Rows from block 2 of the image encoder of a small model that answers yes/no questions on an image's attributes, named by matrix and row number. Rows with one number belong to one channel. Each number is 128 + 32 x the weight over its row's rms, rounded and kept within 0 to 255. All counts start at 0. Numbers have three digits each.
After each channel's rows are labels from the 100 images, of 14848, where the channel reaches its highest value: "colour at peak" is the nearest of a few named colours to the mean colour under the peak. Only what is clearly more common there than usual is listed. The data: aerial photos of the United States (SatlasPretrain).
# convs1: 3x3 conv, stride 2 (encoder.blocks.2.convs.1.weight, 96x96x3x3, each kernel summed), inputs 0-95
# convs2: expand pointwise conv (encoder.blocks.2.convs.2.weight, 384x96x1x1, transposed), outputs 0-127

convs1.90:146165080162103092199146194098220111121126124202128161108148076126083157140102075103135137171115137170138131140102154128150122175111094146105142181082080129083099097176115145110125112094145088095125133147152139105129176148071117111114154131144070118106180099133116105136140150093143099198
convs2.90:130130131152128128140129129139130127126128083127180135132133127109121000000108127131125130127134125128127131130124126126127048184126116126127154126138120128125083117134129155131128130126133129125128127131145115126124134126122131126129135127143135135130129126124115129128128125126124126124128126131129129131128115090127135127112127122128126129165138133127122126013131135128127127132126
colour at peak: pink

convs1.75:131156063162107150180135134127156163109150101178073165155159111125104125131107129123123119106138148185113122092149155158090139074149169123142125000131124089137102112151097135121000154095113135158125164122161112147141172130108077124145150115125133067126120116140122105090121120081134144151
convs2.75:122129125151129128140125130130126126129127000127154134128130129142138000000132130126137124126127129131127128128112135128128026187126130134128143126115131131132132132128130173127129125128123129128126127128149043126124135127123130119128131122121135132131126123128119129127128130128140124134125126121129126133127136137130132128164129124129129131165158133133124126000128126135127128126125
colour at peak: grey

convs1.67:093146152095136077166132154137140128146056111140166152052139144116099125147159139153119103141075160109121095122145139153149138131064008135082145136086101117081137115140107152075145093142118046068147146131144114141145147089117122145042149110151061142143176129148116149122148121142131089136
convs2.67:130128125138129127121129128128125128130129131129121122127128130137135000216130129126129130127123131128127130129129131129127164075127133131128118126116133128128137148127130144128129126126124128128127128129149125130133132122128127116129130128124140125127129138130133128129129126129130129125127127121128133128128135139129129126122125128128128129121086130130131129223128125129128127126129
colour at peak: black

convs1.19:090139148100139075182132143155134133146042108140166134031132142115101128129153141168120100138062137087124094123159131131155143140053031140077141136104102119065138115133109142066174083145120060058145135131135113143140139091124126144079148114139084128132164132151096145127144123149125087136
convs2.19:132129126153131125135127130137130129128128142132151134129131128124125000065131126127126132128137130128129128130123128127127183107129143131128139125140126127129137144130129152130129126127128127126129126132157114130130134124126130123132136129126142129129131124128129130131130121129123127130127127127128132129129128131130133132078126125129127129175103133128130129255129131130126127132131
colour at peak: black

convs1.56:102159145099132090123080131136127143143066081129153148089130143113100119136149140161104101068073166095103084122151132153150140104060000135086149126098122113072142104134111161074123089144113055092148144114142105139155132105128111146047155098157085159142160133143077150129158118142113106126
convs2.56:129127126117131133125136125109128128124129159123154113128122126144128208193130126125128130128116128123125130128132132127127155039126135134127104127133127129128144128129129118125130125128123128125128126130130135129123139130125127137124123126123129123122127115127121125127130127128115127134127127121128132122126132152126124126048118130128126127072093125126125129253128131126128129128128
colour at peak: black

convs1.89:152073069107072135136141201085118091109115152111072063114127082145147171132051078087160132159133060116152169176081113084097079126121095111113103151155107150122110128132146086150107130127141155119060095152097152099065126146128166108125107136078130125101076084135137112150103163103139150126
convs2.89:124127129115128132123111130134127128128128132127081125127127128131128255191123128127130122128131126129121128127131122130128123243128112114128124130133127129127113136124129118127131126128128130136136129125107132126131114126134124131127127130161116128128127131129126127128131131127133127126127128131128123123130125129131127125192134126127125127136138124128129129022128116129129128125130
colour at peak: pink

convs1.66:151080093168083136100143142090118090085133145106085092134102073153187160101091076098143130133135084120146140165099117098098077172132131102134082162130165164139088136109156081149068119081158142140088097148109145090068126135111149071129091154086128207096078080097146106133089155077140134135
convs2.66:121127130112131130125120129126129126128128146127103130128127127126126255118131126127129121128132124126124128128128121129130088214129120123127126129136124129130126119126126116127128127129133131132134129126098132128127120131130127110127124130148116128127126129127122127129130131128130128128125128129126120128129125139129126129169136125126126125131178125129126128000127127127131129127131
colour at peak: pink; white

convs1.5:151155077094120139103172135152172144126071159183091099119116136070097166106047171144144113152125126120158143145184083115125148098142068183114151119099037144137153096124107141112114131124103171088140105165090121142155157123130123172121105096110116036110158163153179130114126134180153077120
convs2.5:128129126132129126133129127127129130134130096128158125128129134148143000157127132127131131126119130128130131127126132127129145117125132129130131126121135129128133134129129134129130127129123127128126128128136123128126134127129128131129129126120133129128128141130143130128127125131121127132127126128128129128127130140130130126087126129131129127126089129132134129166128129130129127128129
colour at peak: white; pink

convs1.26:122099120060107099222142197094151122111062129158109141099160069178093148145132084084171144179074123097150137183091137131122115139102077109135077140092120127094127128167118103104159112089198068109137133168140149125095142163121146100115121147139081091161115075127090156147130149114159121150
convs2.26:129124131104127132119124128134130125127129144128069127128128128123118255190115123127127123131127122129122126127129124127129116153131081112127126129134119128128116123122127096126128123129129131133134129125091136128126117127133127108126125130140112127128129131125111124128129130126136126119128130139129124127129128121128127126152129127123127127128112122128126128068127115129130127125129
colour at peak: pink

convs1.16:107138189102147098108087116135047158153059127095184112100136149100169114121196134096108107116123157083113073094110158183175152183147149080086102203128159112140126151097137162110169078145113088056140141122128092135136101103138160146083132117153120155151151108148121158156188120123114107091
convs2.16:131128127126128125109129129126127129128126151129066123127127127125126224233125128128128128129127128129128128128132129129127185134129116125128099128130128126128127152126128124128128128127127127128129127128127131129137118125131126111129126131129128121127129109129128127129128128128136129120128129130127131125129131130128123127158130129127128128118119127126128129226127124128127128127129
colour at peak: black

convs1.4:146089099161088133024136088108100076090145152092104093134103087140190151133077089111139135123148095116138137154112103117097021182138137105135089153137149159148096134109156090145066131082140153131091094145112148081081125137116151085140117142094141180093104081103157103137088152088133144111
convs2.4:129129130114128127128125131127129128129127137128106122127124128131128255109124128128128127128126126128125129127132126129128122240128115127128128129133124129127123119127130117128130128130130130129129129127099135126128123131129128114127126130145116129123128121128128127127130131127131129127129128131128125127127122113129125126175130128127127127120155124128129129065127127126129127128128
colour at peak: white; pink

convs1.55:093139146110114097080104120162088119121104163089150113151085117134175119051124147115075073135108156096122044120136105106097096186091137114120136201124180108140090151079148151128127076111105166080131076132139073133152109044126157138132130117136115200091131139122140137137105090139097073161
convs2.55:136129129128128128117125129130128129126127133129046126128128127125128000189119128127126130128123129129129128130132130128127164156129107114127121130131129128127120136126126121129128125127124130127128130128124133127140110121129127107130129132134125127125129114125127127129130129127136127118129128128127131127129128114127130120157125128126130129130078127127127127200129121126125129128127
colour at peak: black; white

convs1.69:106178158139121104083128062162069172147161087085184150127078113115135105118181154134101130058154127147087102096155088109162139122132142140140150081164190093132126128065118172112099112143094147138167124065129070148174128121158096164150159133109151158095187127187108124110145094122084126083
convs2.69:122128130145130130140124128132129127130128064128194135129133129133137000000133129129130126127129129128130127127115130127127019171126146129129147127120130127128133119131128164130128128129127124127126126129170103126120145128122130161128131122139142135131128131128130131127130127129125126138124127123130128133128128137128133130121127128130129129174156135130126126000130130130129128130126
colour at peak: black

convs1.86:104188139166149144121071107138081139141197100127165131170070147086136090102135142161094098064147135189069100054125098108129131141133176147130171122134158073085126107076111176114108119162065139141121167074099089144169104104135102146156170069125131167110141147144111119115123098120084123096
convs2.86:143130134152125118145165135133128124124124063123220123130127119123121207000093121131128151124096129130114129131136141125127000110128074151125156130142115122118122116134128140131128139128136123112120124127163138120120151130119130069125134119158140135128127089130114123122133134121127124127121123126130131132123109114126135122064119124130122133120079134124121122000132130131128126131122
colour at peak: black

convs1.6:126151095097183107105110112169114176172111099111086116098108193114105111106077170174120107107107091074117124120184111092139189082110129163105180087114086117117179085111094157103171110192120133122167131109096127162163097124146085181165120116112125097136094178143103140073157117205120119110
convs2.6:127126125117128134124140124116126127130129147127144120128123127130135103193132127130127129127123131129130127127133135128128153054128137131128114126116138127131137127127128119126125128127132127126125129128129137128125136127128127149128124127110126124128127156130116127128125130128125130130128130129129132126127136156128125125068120133129128130079075126129124127219127129127129125127128
colour at peak: black

convs1.10:104100121106085099232145119107131145127123115212168205097178065127092147097133108096142132131080196131129111107113174210117092125105113116136090101136102108118075103186096139111157122122105104144146161161176107127100143126130133114124152130155122087155138082145084122150168092101172149157
convs2.10:127125125147128124135125127139132129129130066128149138131131126120126000028137127129123127127138129130130125130119127128129068147131153127127138128133124129127117134130128155131126127127131129127127126129144098126131131120120131144130136127125135133131127118130121130128127125126137127131125125123130129130131128118130133133154131120130128127170191137129123125000129129128126127130128
colour at peak: white

convs1.24:119152078114183103129098105152118172152107092122074140100123163125079116126048159169131111090098094090105129115188118115127167076108135164095176069091078108114169088118087165084144119179126121131169147121103133150157109120133068159160125110121110074156080195130110138064156109173108113112
convs2.24:129126126121128131126136121113127127128127141128136121126123129131134052197130129128126127127121129127131126127132132128130165036128139131129114126115136128130129125129127121126126129130128129125124129127130137130125134130128127147127123127101128124127125145126134127128125125128124129131129128128127130126128133136128124128073113130129131129096060125127129128198125130125129128128128
colour at peak: black; green

convs1.13:097123178063176065132114122145076153181085111108179123098115166077118125113191185110094106109088115105113100051116112055152162130094098091107135083125157119104149164064136140077147097138134107096130140079083122155115110074130120157132076133120133173130139146110104144127101119172107082110
convs2.13:134128127124128126121133127125129131128127166129092125126125128122125255229135128128128130129131127129130128129134129127127232157128137129128110129131126126129129141128127124128128130128128128126125127129123133130133120131127127092128126132123125123125130101128131127130127129128133129125128129131128131125130130118128122132153129131129129129111123126128130129255128129122126129129130
colour at peak: black

convs1.95:108084161163081119157111137098120073096103169123172098145104094119197137120148099082102133144102105130125120115082095094109100244106114126114085227137165131139090143112183100131157104085110155109088088130115104094092115099112153096147090126095130175085140091101112128168086106107119104142
convs2.95:126127130117129133114118128133126129127133147128061129128131126133128208158119128132127129126099128130123132129131131122129124166131093097133122132137134126130127119124124111129131126126120127132127130125107138127127094126134128096131127135165115122127130116124122123132129132129129130118127126128127130129131128108125126118122128130128130127137107126129125124073129112123127126125127
colour at peak: white

convs1.49:099121098154196125096087149166135153168140129086123068111094190063100121119124171163111099116131074090124110138192076083180183096132130157076148112111116134139169125116123145092158140166120106153151094104060098173147108067130091171160101092116111102105105195135125142103160109160115162129
convs2.49:127128127125129131128131127117126130131131131127144122128125131142136021173130131127128128129120130127130129127131132128127155026125134126129119126115132129129135129129129126127129129128125128128126129129133133129128133129132126145129125127122132126127129139130135130127125128130120129130131130126128128128128129143128126126070123130128129125105102126130130128200127130127128129127129
colour at peak: black

convs1.65:121146105174188143082114097145175155161167122141103115125116169103102156103057159179145084119122078114120139127149087078103155090117159192103194095097093133127163080113132160100147137191097135147152130102086113128142096142122104153170138080085104108112073211106155133074127131185130126148
convs2.65:127127128123129135127135127116125128131129131126153120128124130141134000175131134129126129127121130126130129125131132129126164047127135128130123128110135129128131128130127126126129132128126128127125129128133133127126139131131126151127124127121131127126127148130136129128125126129118130130132127127127131127127131140127126126079126132129130128102097124131132128188125130127130129128128
colour at peak: green

convs1.41:147129107066121095228139178096166117130054151193115147076169112132099155158111114109153147180083145096149161160116139140132123163084054149086115195080074141104120108160140126122195121124139096090129144156152149111117142139082163117099131133139067104136137114123122154152142148126178118171
convs2.41:132121129098121132120119129148129125128130131127074134130131126115118040122106126131124120131130124127121121129128126128127091150128055100126134131142116129126104117123127085130125122128131134140140131128092132127126115122136129107129125131142112131130128137128112123131129128124134126113129127138130124128126126128123131127146132122126127128144114120129125127000128115129129124125128
colour at peak: pink; white

convs1.81:081149108118176096135094131155089167159099107099109143111107172102105101115089163169100091080088119114087091093197106115151172099090102151094168094100109093149163112089106171076140107178090126102153132100096080148159099086125089167170144094128102121143099177137122146085156088181076089094
convs2.81:131130126124129127122133127117126129131127150128127118127125133154143038227130133127127132127113129127128132129136133129127214000124135127129105128114145127129137133128129125127129131127118128128126128128134142128130131128132126144128124129116132123125129137130156129129126128133121130129130130128127132125128129141128123125071122131129131127079077126129136130255127128127128129128130
colour at peak: black

convs1.29:144111145138090096095131116122179081088146098101134166077135096175080157166171103077137172125105160119132137230088079137068076125115111081105102126115115141074097108162097113131111134092187081118126137161144167094099146164097155084083124152166088109150143071099119129158116155096115160141
convs2.29:130126129117126127126131127126130127127126147127125125132124125111114255126119122130130124129128125126126123126127127127128098097132084128125130130137119127126110108127123098127124130128132128129131127128107138127129120130129129108127124129117115128128128140126109126127126129125135129125129131128131124129127130114127128127113122129127125129113063123127121124072129127128129128128125
colour at peak: pink

convs1.77:114140095124189112101099122161129171160118102108094112095109175099086114108073163173117096094101083085108120134191097096140174093120120169103178083096093118136172088115109166082155122186112121132173131107072115143159099117136082165184103094115111091133083196128121137070156120190118122121
convs2.77:129128126125128131127134125117126128131129134127142121127125132143138016176130132129127128129119129127131130127130134129128163015126134126130118128114137129128133131129128125127129129129126128128125129127133135129127134130133127146127123127119131125125127140130137129127125128130121129130131129127127130127128130142128126125063119131129129127097089126130132129204126129127129129128129
colour at peak: black; green

convs1.1:138088139167092130027128080116097081090151142069119103141104086158194143128123084109134143110147099125125131156105102108090027145146165095147090140149194147146101145108158092150068127087150155142103098134115135081080119131142145082148117143104155186104085081107147106130094140092111138104
convs2.1:126130131118129128128127132131130127127128139126105127128125126120123255079125126128129129129139126127127127128129123128129096185130116129128133132136120128127121116127126117129128128127130128129130129126108136127128122130129127119127128129141120130125127128129127128128129131127130127124127129131126123128128120111127127128158132124126128128131171126128127128040127126127128129127128
colour at peak: pink

convs1.11:111139091141193116078101129130174146154136113122083089122110182079096133112058152170137113106153091099128122151185076096123167056144162149118176093098103141142186096130118155074134137170117128157163112127082115136141101140120077149141127100117122091120108206112163127055171147164140163176
convs2.11:126126124123128141130136125118125128131133122125163122127124133139134000163132129129127130127118129127131127127130133129129145059127137128131124127111132130130133131128128126127128129129128129126127130126133134128126138129131126149128123126118128127125125147131134129127126126130118128133132129123126128128126132136128127125080125131129128127104102125132129127165126130127129128127128
colour at peak: black; green

convs1.27:125136155075137080201121152136144131144030098154156139072140140133099137160159136166138140154048141120110131125154135139126139136033013137091138136083116115043132118148109138097176136144129046102133137141137119132132143116121134140056136120134091112134146134134084145125137126142142120139
convs2.27:140128128123126128115117129132126130128128131126081124127129127114123000218117127128129123130135126128131128129135129130125255113130102115126122129136124127126110154128125116128127125128130128134136127130117125129132118127133128143129128133126129125127129106128126129128130124126143127116129129135127129125127135135127130126205149129128127131144113127127127129255127126131128129129129
colour at peak: black

convs1.14:127111101056070108237138168093167072116093134165106163112179087149126160102139085080164139168108153110150155138089156148100104131100072103138086175111084137095094119179135112146161129105153107129109141175167150132097157136103176097110087149129097081143123069124108162149167126115155124141
convs2.14:125125129104128129116120131135127129130130140125052130129129126124125255164122126130126123129128125128123126129132120128128109181129093105128122127135119128129110125123126105127129124127129130138138129125086132127133106124134127109128122133147109129127128132126116125129129129125134127114131131136129126127129127126129126126159131125123128125134136120130124128021126108128128127123130
colour at peak: pink; white

convs1.54:126162096120200131090090107153140161165123131119111091109111170100128127066091173157137094122130084068152122147162091077123170074151158161117167104113106151140172100123114165124169124168133148141157113114050135162162091110136081170177097115095129091125113222137126137054151135177128120141
convs2.54:125129126124129136130134127117125126130132123124156121128126131138134006162132129128127129126120130127129128127129132127129136055127136129131125126107132131130132130128128128127128126127126126128126131128133131128126138130128126149128125127124130129127127140129131129127126128130121128131130128124127128128127130137129129128075123131129128128106105127132129127162126130127129127128128
colour at peak: black

convs1.53:105140108134199126090112111172138153155127105094096125100126178120089144113096182187140115094132090079114130128198090108107160076131150179127164086104106148126178129107126158119156155189132140150174119117063122147153093104143070170143111112109147069128084209132119144063155144183118138108
convs2.53:128128125125129132127134129117126128133128134127148122127126130144137009182129131128128129129121130128131128127133132128127167027124135126130118127108133129127132130130128125128130128129125127128125129128133135128128136128133127156128123127120132126127127144131136129128125128128117130130132128126126129127127130142128126125073124131129131127098099125133132128211126130129129129127127
colour at peak: black

convs1.17:152105154137081122066157052108106073092155100112138118140105083161153156162142094113153149110135108141122141156114108104069013126125170091127093102140193142127083149112116102147043150085145144146092111147112150076100139157136141092148123145092156135086118079115123092125098154078104161104
convs2.17:135130133130125124131130137132130125121126005127137116131128119099118255000104126127128132126117124126117133128132123132131029196129102133127157134138112129122074106133128110132126133130139134127131131128094147121125123126114130150127131124130111134127128126127117120124127134124126121125128126135134125126124091081125132128146130118129125133144192127128122122000127125130127126130125
colour at peak: white

convs1.71:083150126107139086198119159140145142141046107153135146057138141110105123096124138166115098154074145117126093119168136141142147133046021138084144139083096115082138105139114147078148065149114061060144146126139106137144139083122116143064149105146078119142147136142099144123148116148133085148
convs2.71:150127129145122123130146137135128128127126091126135115129130124128124000071104127128130129128130132131124129129134136127127100179128089132124150129140126126123109131130130134130127124126135127118127125131146122125129132122121130136133134131128136133124131123129117130128127125125165124121126127127127133133128136127128140120169124124128124133138078134128123125230129125130123127127125
colour at peak: black

convs1.58:114123102156200141105084120160135151152147130143115088113127174088076145124103181156111114092120078094108149146177071079151156075142137176121170097126098149115165113128110155119159161186138140175168113112056115146143070125138084177155104110103106093083077206131129130078150130171128166126
convs2.58:128128127125129134128134127121125129131130132126155123128126130143136000179130132128130129128121129126132129127131134128128162051126135126131122127114134129128133129129129125126130128128125127127127129126133136129128138129134126152128124127121132127127127141131138129127125130131115129131132128125127129128127130142128127126085124131129129126103103127130131129202126130127127128128128
colour at peak: black; green

convs1.37:112116133127122091255142153106150097126061123209152152052152118117115132109137112114129100179067152120141136150110118120132117200085052137071121180108110128089127132148139123079159093127120082084126139146153119105120120119115149119075146121153081121142171121128082149162131130115150093160
convs2.37:130126132087120130118124124128133125126127159126096128130132125116114255187113126130126119132127124127122121126125120129131051099129058117128132130140115130123108102124126083126122129131128128136136131126081140127129121130134130103128121130114107133133128138128109122126126129124136126126128133136131122131125132126126131131118128128125125123143026118127122127000130121130127127126129
colour at peak: pink